python train.py --image_size=32 --text_encoder_layers=6 --norm="groupnorm" --init="kaiming_normal" --adamw_weight_decay_other_params=0.05
Rows from block 7 of the denoiser of a small text-conditioned image diffusion model, named by matrix and row number. Rows with one number belong to one channel. Each number is 500 + 40 x the weight over its row's rms, rounded and kept within 0 to 999. All counts start at 0. Numbers have three digits each.
After each channel's rows are labels from the 100 images, of 14976 (inputs lightly noised), where the channel reaches its highest value: "peak at" is the part of the image that holds the peak. Only what is clearly more common there than usual is listed. The data: photos with spoken descriptions (Open Images, Localized Narratives).
# convs0: first 3x3 conv (model.mid.0.convs.0.weight, 384x384x3x3, each kernel summed), inputs 256-383
# convs1: second 3x3 conv (model.mid.0.convs.1.weight, 384x384x3x3, transposed, each kernel summed), outputs 256-383

convs0.227:516523468465527514498504475483468493499464501482525498499493513513504321481481480460432583474544549560482520530576576492461432541549488580487475510496522510492517501518495508458519485490503498448470521479506527508433498453537522499493509478441495511458531476480489581555510504505488488541517494524537529493466488545514387425474534493533538518537455521511498514551586502434433468486430
convs1.227:538497526537510433532542471549494480489558563527520448402552455465555562588477477489418526505533506541511529476484433562536523455530476516456495531477494488581526579421469514603501451444501511502550496556545527450563494499413547545572514571523448509531538476432559435529423563520495580468532475468479549512538498519473468491482533470492512529480456491544480535508468427471530522463533
peak at: top centre

convs0.315:490486447503489527503445473466495566498464563551492512547535510428526512557432483507414590514440494476535516464482518506497543473514499591463562556416477486533461447497491466430604466471516558485489490514511573540509523533485490484479515580514440487533521499514499576514521557568471493507540491557507518548502522450525446485552490522456482657533493508522493487487460555467426441550489
convs1.315:520496508528509530498554516493537559507486514536512519536477492533636417514534474487440430429526537500473485550538443477553506465500516431419469608478422503403494543474512499526524522505462512497498444490491565449473532478402495483478479472497556550492523469505526459413495520499513490542477526461433439507514507574530499452505546490561531550545492573529534497508501481489480503505512
peak at: middle left

convs0.304:549428518508534506524510541469495557507434542546515555477562454454469546524479535452493504476560479472505539576416454575472502451482537500508504515519446467535498427536478473424542454601439454529524510528547511477492514476490504484442411556441458461504503501500560508499494519561495548448512543472468509493533528460508540543518537556495531558501452561543502581469494415494497491388523
convs1.304:548481495388461465637464477499468453546564502524540513486510498454476543500539496548485467482479495497511452470510459539462447561531460553511502544504475454492535500527455517553550466478499481476518505542480568502518455444468464551446511562491522426484446551453497548471561567454462504516510457462576568444476467464590428427498472489494503444519468535451471446557462570428538508501494
peak at: bottom centre

convs0.61:485499535483475589469452487525566491451507514450442575539469545438492500573445520481437510584500510498499466539506483560511464592516485474547469452484534500458444533506548441464531555502451549502591487495493466482548508517468500461562471480529474469435502567531477548501402561499526547485586468454516564490497566457513477406536479503574462549504510512484481537502450472525532456522478
convs1.61:516470509550480550575510484486497478544532539460554444480578475524465495465465440513482509447400470552522489546451467549508525555501461481509519513536439496473471444520459488456501561529486485483513517527547487436492539499545478570487486470451495524504498588488516485463471528448515508529511585463513479533568569511484482513482595505524418459565518514483538514503529436531486458498513
peak at: bottom right

convs0.51:481484510514481574507487445533506497502493534492473502437543546421441479495575481536529544510496435512416487482528510549476529647492469411555483488534460519488540492508487501472531536452517511473509479420489571443563543488484529468473477484620505470497496479509491525583487461544486532434513524496474487493521547578479381487498525507490491466522540514519483531465454498525514487424462
convs1.51:505515511524516518529547523430557513545524526481515515501463503480473506525510515500540521406470578549459583529495481519447492482510450596507469556462570563525624556468402462454530554439483463479476550516531495477517405441493524570503519514433520545537440530469530497437539460434457518511493496557495467459464467476472503404492504509469463511447499553515467491483550400505487454563434
peak at: top left

convs0.205:471461503509497496532527532503516519521466534501468465550473524512477479439520518472482514467463474505473448427415602524445438553594498447459488478572475523474511559446457487514505551457554497482499535475450497535458592494539529455514522524474497570520535542469490465560566536463484443424499553496466488508580498468474519422544496511474479474497476540515543515528505496527520501540460
convs1.205:535435493538518473508457549568526495451538492482493517450479524501472553522539498461430492527530580526426485441601543440521560527508476563483515559522618511505403488488506473489559456491508484373532506499484487523501475432506486610502518451473448506528500567535484544504530516485520508490472447522595521500488519518477534471553492492467479490559480456440398461542493478551471479458484
peak at: bottom left

convs0.80:508436474488591548467457438467535593462463524535478466430512534400554546513496495470529478480507491532479461536524570519505526560549509411523525480502494470537552566456599494530466448477565572493545513464421484467475399580435492536482468567568529504449536649479454410455406579514471506476475537509450514478492477509494525522523522475512522568513489490483476500504444483541491470445487
convs1.80:526559538479488468495465542533567596519508526521460467533478473493493481461534513442447476471479486461474587470423449530503546552605416499456538528525512491586505511478430534493445479468518490506581478541439496511488485484481517448479448578537515522504464482479570536481554470428493592536457466477485472456551487484470456464420400397474569587495480545493495444538542494497574419491540
peak at: top left

convs0.214:520466481500526504480463561483509567473437535545544528539519501502469506465504500508511487548462483576503460536536572513535518479522527570547564542523505486496476503523555524514474498445463511514452560510488443514499478477489492463464489507445505557495540518523477435483524581490489460498532543457467519575528486512505488506496439519575507496476413510495571487555519564573488476501512
convs1.214:488501473534494521501509521538495522536541474505542485502519516510443484542520554577451511479603453419525528568546477498488545493513572561509571465459414477533472444456529510440490491543440458496521483493475574508498499462536470536506463469552493538522487536423470530444495402487512495487536504497453559543509569527414509503535491537523441492496514524434529496488504423513558438449518
peak at: bottom left

convs0.306:571529524441470526462449487473502488465486465475484498547479482415544443503546493531490569497456547452467542543493487535516516540493494517507472518473477557546508524496557539510519506530542507441560443442513520546587489460558505565394508513562399588440530529520501454433473388484552485466485466484544442544571510604444412481501500502500488502509437467533526427493475419510505433549462
convs1.306:602475504510528488552506430529478518528540485545518537505492477567419507483531522570519491520488519455449488561526465434491486528469480557474583474516455486441464534511537561505492486537473559529492490473485476522459518472550481490462602504544521528455517501464454453491488487499470477495524480486509517518482500514522519556573511537571480465501497478506429496498478521503490509515507
peak at: middle left

convs0.110:514556464505492457561495490565563480543507517480482445456482495502499459493429469491511428457533506449459525491507510585533497546526502532565530404482499460538480454559466478453529450471560535469456539513496515513442452474557569484489551545511541475487532486499498552529542581487570504580526590481596436490541512453452427535586438483536539444533480533521589444522476531557550475482443
convs1.110:475497474453419534523525518468396567437450498606469468468544536494445510476502510531512569561531568414448395516486536538435463538451555476487533518436539503544511460472557505470508490444400432496508554563477560495492515459503478440512503489470426491528515466453554550560491484445497469532551523561530507504540467477505492480497444475473510535543525512442513519494529460527524435614524
peak at: bottom left

convs0.220:473505471462493518508525491518505450494545509462513476490484469425522478437506537509540434482484490452491440463479523532508434531469534510477501435483450546490464481520514455515513500536509524492518459556473501516524432496450483503530496466525546523528494470476463557622478476391503513452474385516442498496463484440482501493423462530598531446506493547489543505465516442492493454576475
convs1.220:496495471537540423490558451505511433512499487515499438530467545458546505441526443450519510539604459524478529476493500498554461556517479447431482541493440497525517576481454543530440459460514446488509564500533486503477523491468520507460472552495458457510426602497515590481522503480490515524482418518504549507489488492547488481512560519618516464530501488442473517548480521538502505576510
peak at: middle right

convs0.91:492484530552492536459521537451539473508458441452543493566494503423506535435550503501431525551451471551477510494546587545441537540541474405519478498517443599499523535538492545533491495450515490557547473389485493522514481503513509440544471479479478514444530535467484517541431512498521510472501492554522509505454605458513459538462472539446475546510534542437493660559467504511436535503528
convs1.91:524457564404493512440486526522493495496484528457471482425484528466484496500513490498519466461486505467483455482485350459507448581495503494502532497464571511483545565520396493471501514436484522421473529609582447495441474502437516517499401483462547521490538518565453478515433514500575470479501491446539481492484446487471516436520550498548523522538457577512433506513514461450570501499505
peak at: middle right

convs0.301:542560510430517538431537526502566558465522490510536455588435504462519501552538516461512553565542419479469534509492389439532531521488494501467537528497470506484499469498496508404558547542514468534533510517519481558626449551492513527523454512495428469559454552513429512458485540469435535514497523517534441506596463513455504477413486501441555513486494508450529480562490428380491445513596
convs1.301:505580518532444486476467439494506496533542482483533554498488475556524521517435524491520474494528475529609494575519513455498503501546494600450471419512485450429514532492525551523405477536508499457561553492420577476484402451536434499592567498552507499480469497525497494496567499477523450516501525500509489463505479456567518429563434436498493536450456505494471541537479511488486568486523
peak at: bottom left

convs0.218:524518478563470492493468532549504518504473525550457531550559473481467514475533510518463540488471511637522448556537615437514528518479415556542484482506538415511474462504484495520485523582501464561518538513493522452431443443546499501497491494421398514520551546521532417454483516522502472491496496504523486557454463518496460469506482506535478429513550445521420472467545431500505573473512
convs1.218:476548493518501513515488579504460547518497473479450526522464468466474492510441429461510527544467516428536589554477487559498508523471491525485458603494543545564447438491519515451513480474478535500483485531497473533476513541549509396502512527481556486476554490484530506591470514490527544547474511457522499505522529446516539469501504566456504459453454466440550500480412577515510621541476
peak at: bottom left

convs0.177:537508527485490492515572522548474508533488546470528481512551492459472522525530517465517482522492526486509458444467472460498550477503494500527549553550440492493482540537516506517440433545542516558492482530496539436482549499521563492485465518480538557499491484413548464476516555521480466459492550526512449571517505440540592494519503513451564440396520473552583411494510506542500477504565
convs1.177:537489568493516473471551499529512523459463511459488524543499479459490492537554443577470513538499548503498573557485571574510526487499423484530486513469537489455457500526477452491500573471490531453554435482516505524454475495534462497485526382489455464412517505549459538542472469547487430547523466507456424490484504429524475504576590522438471502437510486503504620468473455526501542482502
peak at: top centre

convs0.258:466484530463524438491490511484505523496520551464492464443468542425482418484486530504416503494567477473569492410506513481497438523475513493533506509564501512553494446525520405481487493558530514577536532534549553505500521492478541485510493427489504596492457456495486530534518513590498530539497453547498510489413504531460521447503547543546555523440532489468424553490549533468502446457523
convs1.258:490529543477530573455572463565499534469528452569516497552577510475458509508416543555527497510540491493511436455477484518447529477506540555592497457523465427445450494426453589435534520511507534510470449553469521441536545552477504549490438592491523481534547487514542423545572522458501523542532450517486517504510519486555423427566563478504511521514464580518549496507528540464485414513516
peak at: bottom right

convs0.307:520573449501499521500489476541471520520450499510478491579536479496506412476489503514448509454457544480480463462566566455536591475465526519485494485528426522507488538459546541408475434535456580509548491468465572549468515488542493475447503485530509524478576457455493546485539504457491477466575513497453477514572529462492466526547468535487488468559463520502507459548533505492467448535525
convs1.307:569550488426528467543499448457515541480487515541585471471468498463438531590541484554526471495548482524555577501484451554563482524506446537554501515444487513442491502430512464513531561487435511518486510527501469450529482488474478592438563574510547488518532525548442520525499530409528464505480530496428500505543466431502465485505514518522498486482507463477480504559431513508486486517488
peak at: middle left

convs0.45:524452497534505506552454550472485355475496484493495525532449458495572502463505474448457430520514501511465435541445505459496496506548479516448481439477517536540471568506531508467550575490454463473550470573543465543474443495518485525535511545480517451538519441507491469560534502483488475454507528494489408473468458483466445461456521467484505460532485597505556550492467526512542458458440
convs1.45:608468531567408473529476465492521468507503571509500480525511463484495536467449471471498473422463511515492544436438501529505517581523416474539474441503457473463527524491529522529494480566478495459482516510534493454590530429468495411477515486533459493513546553509518525558543518486511494523524521556527557528506530533590501490468547537470475542530538449497519425493527477539516539562493
peak at: middle left

convs0.79:484544579529498478459534479518519465460530497513529460510492511567486635554499499494464526492500545534444467628541536522508543466478456446466450424535464532514485491501501465488522528478454479460525470423527481502442468457524509453468560547420506472459458472496532478524527521510476542488488528471527510478505519509487431521465432564500434511473543540531506469522531446527534527491451
convs1.79:480481480480504472568552500463459503496546453510459477456503491430465507462569423472503546477477536508483509538459473501501439501460483518499485471527497471517584469500519450501499516576450444522474500583488527509567526461483454494535524512508497527514485494530464442516507539516541548447474513499544518502478492551509419511471545505451427534478550569524473519462489489500506481461520
peak at: bottom right

convs0.251:531449439439521509498516487524509489522477468495508484489477503541470497506442469535447460495489499492460441534491544482508533590469493546535525552452479565515476487513552518538508440498501585494473498515510484518566487428464516520519454437481542561539555469508522599450494501470511487470499495507539528517499503514464542511499495511504483502505501462491501436523529500534551574562500
convs1.251:522514515466480494545492473437527522526554515502479447535491535494517500497519481424494621521510510529481515531463553548512535443514483556505500477553540506496476529540541440398522510480506482498483507517557452566499447508605475524543473555498440506455488515485443548517560493450432440492537408491456566527529535476528443578540482463524500506482535523468510502488517460495544449530461
peak at: middle right

convs0.331:485527424523455488465540518507525496483485502538532504567562441535528460453543473483550431515539508497549558512465431479508522529553448485518530496516528452441541413532464432496502488470498524515457597437517525469445517509507471448468517479436602426532503501547524500490538510598521552519461464495516472504531473486479435398517478488512502442543496405489527572478529409471565517438481
convs1.331:507552469519489505517595528561418488512622540528396468505507524517497542550436569465443484525560497492478527481540436516456471414444525484515498421430519447546515442490490491533476458471435532519477511472534496521520515551536604519505445499447510541497416494557463486462508437489516489462478470506489553509511506521497410479610523482539484491474493482549577482606477502463420495531476
peak at: middle left

convs0.232:516515450412505462500487509463569486508469488496512473560499513499496446514540468470544500490496570445460548432472486568505539470498536467471464534531523509474487512502452576528484503471530585557502418524572482468477596494540513572449432494473512554498516535540512473521505550470461507549517428570502503513507454571525511533557497431453503526482525475526443470460521527522500468504528
convs1.232:490475519539511535498517557566497461559465578456456491521540483428538603495446469468468490490547490446521504439484545484467465582441426465490516481456464440471554477469531530471488445435570448478527505494498550489482532508489554526515601461484472521496453503455511507507511455502549500446523478466491470480568548481467475527476485475501500508568487442583489512486471463452508432392513
peak at: top left

convs0.155:506522577555489491540449481542474531479542430493529536543562549494444458455489528528447459502519514520523538519472484440443500560477491546482624586605516454489472506535489488506535414437476428449450538486430476516430518512539521463537455538450534482510638501466519501495466472520503477530488534547508492515555452555520503529511522491553458462488480572483455446493457572504478483425473
convs1.155:501545520528425507515512477535469555499529541545529512483522417527461464480520512456470606540552485530404499569529518489498551484494568515442475506529495536478480504436565523538572513508402500508411478507498500530504588417536504454459502537487499516533493513515586503518512487476534565479512475573429532486552525500532516565523523550450451520597434512499547569470498475570527536468533
peak at: bottom centre

convs0.245:540530545563506506456495497506526500508516506541528513446465567594437545511495487480453474531445518509487537465501506502462496539489495544587483480483499539499511522504519592521471497500399483538556441522521503515460526491510556503520479552532460400455523489522569442470553449491449445465442470530511543497467528525483475351500542568446504537493483447471442489494485476500487497545487
convs1.245:474478481439512468569465489458582510471596501523526481575445501419498493525538511500522554528571464514439461481500574461475520568474519538402536556464469559454518486429489559495515527491447478570472461514553489395515494571539512538480517481411469465426406487468549513483517457559476540531526498529548448462476474482504481549507510459546528536443488527515491438496466496547504528513497
peak at: top centre

convs0.297:525471496509457491498491558476493522500481542540550498489497478532473493526482490454470522409416494518526559519550482507535527503524536520493487529479562460499467490517518492489536458474512498425487416478503519528529527438471442492522477480541461541511442511512530526605563441561539497392489585503475544538496464506501525458506460555525475546528536547513442534498473527478527570557476
convs1.297:482452436494509523520518447572567585455584449605446476470504457518458442503538460522466456440503503505453435445538543492450567447453490512404564526449453509430525495518565554487466492439472502470468507534538523460479501533532439497499534460491457480516505565490514438510447519529500517555535442562509458623528517447584484456483570509464465456457495548488467505517457527480551509516523
peak at: top left

convs0.347:517498498460483471495477483520538558457510564476501521488497496547480479535495506508510560495428434462486522524500469500491519539515524554532510435537483401482466480470492548511442573474550531491443442455498528520489488490457497506514518475497435469438459541496543508473464550524507494469487502520560539508602515469525521506551527549465563569459516526508458471521498456601481456448495
convs1.347:548467454510425528499493440474472509535502477562577519508536546460453506436452476457550466420568500437496447556527518539496531467514544577508486536456498509488498474457546465528458536434463428444561433498484519482580475443488481572506502496481481516548483472438505482444505539436494490473484600491525521488414556464506507487500507516480519510546627566554470571499410486500571499470470
peak at: bottom left

convs0.330:528439468473463532511506472448479601514496531523518459518481583519536462459483548455484487476490484427485524504490463490540496535493422564517576510469472438568481494460507524477544492469460572545488470498474569514515557451511478502541508483486478546465485443485466455493493437461496470490484500511513430540585529557520481510472495544461517516523452526447545540484528427492444520562569
convs1.330:462502564545511462559471461433481562501574582442459526560519454482472477510430463431487589526518475502479549510529425541544485539536449506488515447450477462503522486439536566457508453507434539480449496543493582506546539467476462517523498518556473470463525585497458486538504496552487484488504428509445514489473470494470530585431563528479526505512395601451523506473475563485576391530502
peak at: middle left

convs0.381:485504435533445504471548489519483465468536473527477517505456460520464420562470494435417459482526472464495531594491468481501498483416479595485541483496455420497509538492513576483509516469495482476486529462526571481535544485453498528495416486489483449475411455496448611486452575547556373534493489470484487500451484510495499481477528538540471446493556533482426513453517488600474514563444
convs1.381:559556518480433537452558413534499577580468485538452485460435505573518461454542474415484479501493484545424525492517544473454496509496520450542471463535429481494534461491518504517470479493462483460516486515459497538509524561498512524495485531427475468481467545541532506502528483561481563519431422513482527482454495451529484432442520503555473473447566559482534500469497546473482499509548
peak at: middle right; middle left

convs0.20:468548509486473480547481502490529477409458433489542511481504493499518397486486502462544486504477590570497443570450540504490534511533496532546529520505520505452525460529493449416464482476457521518533542427568511462489500498512448614585464490558528529502483524518498546452561486585523534578497448543493488608558543469474473460444469518544535495462505438547480452537474495464486491520514
convs1.20:460491524453434517416613516517443539559522474469574533506546480492514554485457479411464441479393521464461555541532467491495452545465488453475486544510483488502510555474546487505447487502534480456495490466483474542549501487517480422475494479484522477495500519437515537462560494491479503493447497485474532513535553437548447523551512514556564516494517498501470523515434492491594422543527
peak at: middle left

convs0.323:500454490469468505474552468486455540501478526524506476494433545475563519424536512529479487424537493448502527470500487541510508438435555510563495517428420523462543496494484566490512464492463517535493549520516553435572571473427482559420473493482536491471536500491450493489481520534516533512478487458502517453513564418511551465546467596518551548501490537499513545446503419515479449542532
convs1.323:429549508536492517453496466562521514527450505548437503454502509523496467492442412494460510535525505479465528530539497448498518478539570479430571526480453492500513521547515439544536556416488520529469540459544424405436513499562494493438512562516547475517550441538528586510561452496483480489494491481509586575493472550526527491489478540518523448483466483498486536509486473442538540512534
peak at: bottom centre

convs0.216:498508505527481520505558480524475448504480545488530458498453528604475528544449490552453441476573483516497519503498454523480471425513507458558489551588523507547520497510527459510476519465467532469604511534501487507474504545535519500530520451516578526496513510507463490449465455448537443577481514479544503524521493521496600556442553449404481577504510484470502508510551575498534511447508
convs1.216:480495447504496428517509429570492531500536524587441549510542506532575603507527482527471482472504461566435535460531516526502476529459503464486434509543495483430484520471501483482488445526478457455487528518538508508458491508508506476521491489501453535486498513491484548542458473578577560494417523472532542474507412485472521505511517520500382524475506492481454561519491538493512463463569
peak at: middle left

convs0.208:475492461451495507417494504466490459493529512460552500529515456457563539502539497506503463407502539492448517435446445509508521575422482446452466471546472464511513560507491547518479504507480444527512469490463544491456491512525536472525500554498572525529483520494491521531516509479532520405510506498493467450528463467426536450538582516509541440492574501500473472496480560537501526583552
convs1.208:565400477535429493509509427518473441560434433518482489514534524512576542491578567488490422512465470482489600447509543520462536577489482446471510532466561489534480467570501491570471553466500524523480487468489511455465511487477543531510498540446518471433415520502563435530473470510503496478513534475494448520508514464553465524441435528582544483507467527451452545444486448504493424469472
peak at: middle left

convs0.77:523485498570491504521521502578470492496432548486469516452492481522556567523534485496511521489522522575459508558517532409512505465535532473505487504459509466555536550519497525577475546495482440566478548521434552466419456487458533516470428581503587518560460567502590454519556522489506525493501491544433523443486532582447481440487548509497522496481568544512421536537504528526443566473497
convs1.77:525585506535491490467483543421526474532513451558481538459555485508430563526555467493450517542406465524523600456510468548429498488509455510456500521522546585426460547540548481518498483550520499460529418438501434511443467517437462522547515449526467497540515521476473568501470509502478451462376505585486512545504495472474524406467524492524488470490486521490470522492478461480485528552526
peak at: top centre

convs0.246:440539546526534468541527513439502546475505481442536594514469428524442537476516510455516564503437509459515525461521493544487466480529464533483453523570445589491564565445592530546469535528561519558487530510593497511470522487483578433512442527489504518499452487494553447483474497476502541495472488525491527442553506430505493513544462501456464508422507536486469549465526491508505457448577
convs1.246:532481484563439460556527473508519480549517513493496512530432512508519527494466472472530461455463468517466453518392515559557540495499467437510515507581588411533495415481520528481557512515494513580490533532528514511486508512473456456554500547540594463567524470497544496505528512516468559469518569487516492579524471529543545524484521529507516539423502516501506504463487545503486534466470
peak at: middle right

convs0.326:489475477475447504487495524531506555495517446582468469592500415450533509548488485506462516526523473498508549554536518522478526507444484569514543537474442486431566433493452427479479523511491574517470486491560555571528559552439484464373492453469517556493497516518460583433528491577508529521506502497515547488544519491409487434502529509508516500553493409516476502462487421489527488547520
convs1.326:506483506500530464544488501467500484461525508493507450509528558462507447458461476545510491490514485469456454559469468514496523443448542453534516508506556466498476411538485520509452427542500520542491452475526507558567527405475473531515571517484555517469464521551480448509489471495507505500494518504600470520513412452505548517483577506469395474566467505494492532555474563477464497480532
peak at: bottom left

convs0.262:545555534464508487499486464496463459487451490513499539555436507434444486511559551475575534520473511509563523507533497444493509464503527538569446492471454475472527526525477491493501541446556551460494512468534513534515554529498461489558461479484507537535514458527492598526519477515530499569567491508512533529492509418520452538539508534542436448470516480428532439514562484455524523466449
convs1.262:485482488518517492508495479446526543577482413578502497447562539530498535529472471424488519471480562512479554404510517571465522454537485489485444504474556495465487496509466461577503521486466505557504463442510499480461413482503545479610429521486452564475487476457520456535452409494535530534408479461487520494466511464510432490486473485476470465476437448564481476498515486472453538501502
peak at: bottom right

convs0.309:490500465505480481561482513459491581529411510567586537587473469464494591532535521420521544584419508501543480457524530492431453446491506533528448483433539483484501484473495524483455493480477518515537513468527428508500535507435503488477474548507443478492562476511412499531539496550518518435488557531515461507536515526485574417511491526462509513509561483531466518395459481538464492520481
convs1.309:405457452523468441536498514506533459486595554508483489486483451520495467480503472518473486491484476481512489481462478452495532545475483486551448586514467475504548498528502500495438613571500455464483443484451531472484483543493531476478454540487575507466475452528528528553490503465448561498481568514511483502442473490501503545616577484517462517562488499567479461534434456464473510513501
peak at: middle right

convs0.147:557488522500575497515502498470504586458508473538460509487502521525509505524529503477461494550465495508496491502555556621507499487499500546424495498542525467511423525515487503526485512552529500514491554537516586483472489407568484520534478479509462493521492449495514457466492553515464528428441526502451453544407514509507507499484451488530472559426503444477425427513460485469531520487520
convs1.147:542525545500444467533548514511465461555511605502542507479547463472418454482524467501386460464455551440506594496502497476480448500454448524545454554521520479539510470428467513475532432555479467527500486541525537518543505573518492491515527517542521535496510484454527424488516477468468609505564541556476552481519518528584478470501481488399536552436604496523543639532479573496492531515519
peak at: top centre

convs0.333:496500492536413536534489507413554437551535448535475539597491497443487549585446487497507605565465467529505467542521412457472472456522488558473524517414488489493493513503415511503502533518527465530436510461580474520580445566494534550492497504521474546415533579520563550532507488516456556496522509465515486534590475519471516479489488532484539592506517468503488426502442516481441498554480
convs1.333:479500500485524482491479479473537534488473550491434501536544549477394477541561447523513519505569472471448600453487583573445466484536489526511502479578545565503553462496519467534485444524508519491544455551434487533396469469433426504521516480462498480450498461449486467470503508597508474565527542570559462471540432535481401516574463490459484507465509513499547531451541434424475514529452
peak at: bottom left

convs0.72:516496467427499457457513532435567422499511529434531472476454569465507425493536471480469490561489491424490544466495463421453498416536531533490542443459550507505498590534490525515484501421561580532517509498430463489491502493462519511496534442490491489501557538516516531485573540514525503547486543532522576517444542494464460493540538593536535481510430484472578489549447532566531473481523
convs1.72:475506515519498530531539499470465512477538533514528448506438487502534486457450448473467512411533502548541410538490496503493435526527494472535505531518447473495407521439564508535499489577475525464570481515522558525446507469504521470551506460486479533491444488572541527446514471466422438485529493437520503511517480498574531496492512469512510445502518558504510464470440524522514514511485
peak at: top centre

convs0.32:457527506491459522485539556439503417507484470465499463597483564520460464439451482486420506467464551466482495501431490460474471571475445550492451478557485468497484586488557534530537534504502522469451506440532545484557516475500502507496466512508426482474461433495383484494550541556506423477451482536469450513633514492436473496488477457501505475527545473504497535562461450554455513542506
convs1.32:502536516487532502459471483593478498579561505426453487472548481562429512526512463632525414518496528562436508540506439575515528512477514495474443523445503509445526542422447559466497415520479531475453533509576575589468493499519470490443512478508491531480489542484497478516450502431510480554530535544467530596531442538491462528494503498454471490545423442450521529485450445549465543533458
peak at: bottom left

convs0.123:457482545474484499455493536460532443529517492519483477543503504462456502514553505435546539543546534578501526470532569479514502537541464487387464523518468573500559535501446492493495548467500431480466511548544502547507500444443531585508439494477443483457412447474473505477491511452434528490476516484446421559518549495513499593481469514473469506595475474480452578540457455477512550547486
convs1.123:497489525524552467518477505544368522490560534526472509491451466546554528494397468504448557477529501551443490509477492513530506494410519485485481510514517455495524510452500482536516448504425525497465533438477615468511587489554452418514580525456524466497480440452536543587515456481478539437469511531536623454522452548483500510479491519456414501502523602553500421512454463473500422538467
peak at: bottom right

convs0.116:448434415488504451476495444532476553505521487598519502545480524377506497515500496446551473564501508517497457541511495470515509498466572550540457463503461557551506512480521531453488428500492440486463491495552483487431555536530505466522496427460414493484451450463490523520459459544467482504432560511523563479510503541499479465481404584541493511411547497420514491514522505470533469475522
convs1.116:509548539573516516545592455429493551485486509500453501524507341496583537527552455491471450522491467498512558526480478507453491463467471439485537493455486464483444507437475483461518563506482404549445468616412494540546516496531485546505480601439529447548544492540540436537409398455518517542449465482487508528528509463489463567503485497521442461544515546493481499572481592534489436508470
peak at: top centre

convs0.167:551543480538550473467528484564549528509464549469527492500487486495476491590537497518529508543506515517555416516499559438535515503526403503415453536471489474498500511515469501467476467501537546458518470445442438516531567463505548439471520531434460508490514502515439517545556519548486568545499562473516507497475467560475419450445440510501496450507495496569447443514492537554509485555469
convs1.167:477449585559442448494528531482487488541435441484433482399500510503511610499500474505508529468481488507498441525493496543507462534492488569521449524549486477474428443532540471527466511456549472529496450524545467535494486511545494497437482524505526542520419591502516602450505508525468481454489528547500485536556525477518472537510514529503489451436531473480484406443535463535518464568501
peak at: bottom centre

convs0.62:507486453505508489505501495517508538518476492577501508516500487471530531434532484456595465467507542459486457524562511514401517414525471456464527547528519535519426604541488539529477506478474530550456550507501560485546562512482532517519533535519425547478478505494538460491533464522498493541493547544503490509469444510503519565502510496584562553543525438452479504484495467563505534448498
convs1.62:488482481552505525450543481460396484435526510458504512528531440541521515565539496487484509426433482568494612488544526525478566467532518513543448516453539534520482569499439470496489556466463516515534510498498489536424503497537494559536467505532548500467541477504438565474515421475515532460482476519512531479469498485488513434502436511463477517504471532488431545477454510480493443450512
peak at: middle right

convs0.114:504453496477484473474512542460480450535524477462526516474559433405529578490481533524554445467511495465521447483523559458537474519499487492529467510476512559482520504471474546528497509478523500543476482478491470483560507500465515476533423590578469483495514532484500465484546526424497510454523529518505547457445532491527488454468465537536507546520550641499538493460504484464469469448537
convs1.114:510460496506482457465502494481516569525495482450577513557478510480504460451536489474493539490569542576546510500429496505498492483463474511493486490476501532498521525514519489533491468492546495485461484496484476505495497583491539440407481472467479486468472465508480476399519445506421514497472413530510569466446502523450471438536424476529543411543491437540498437461570540523502524555508
peak at: middle right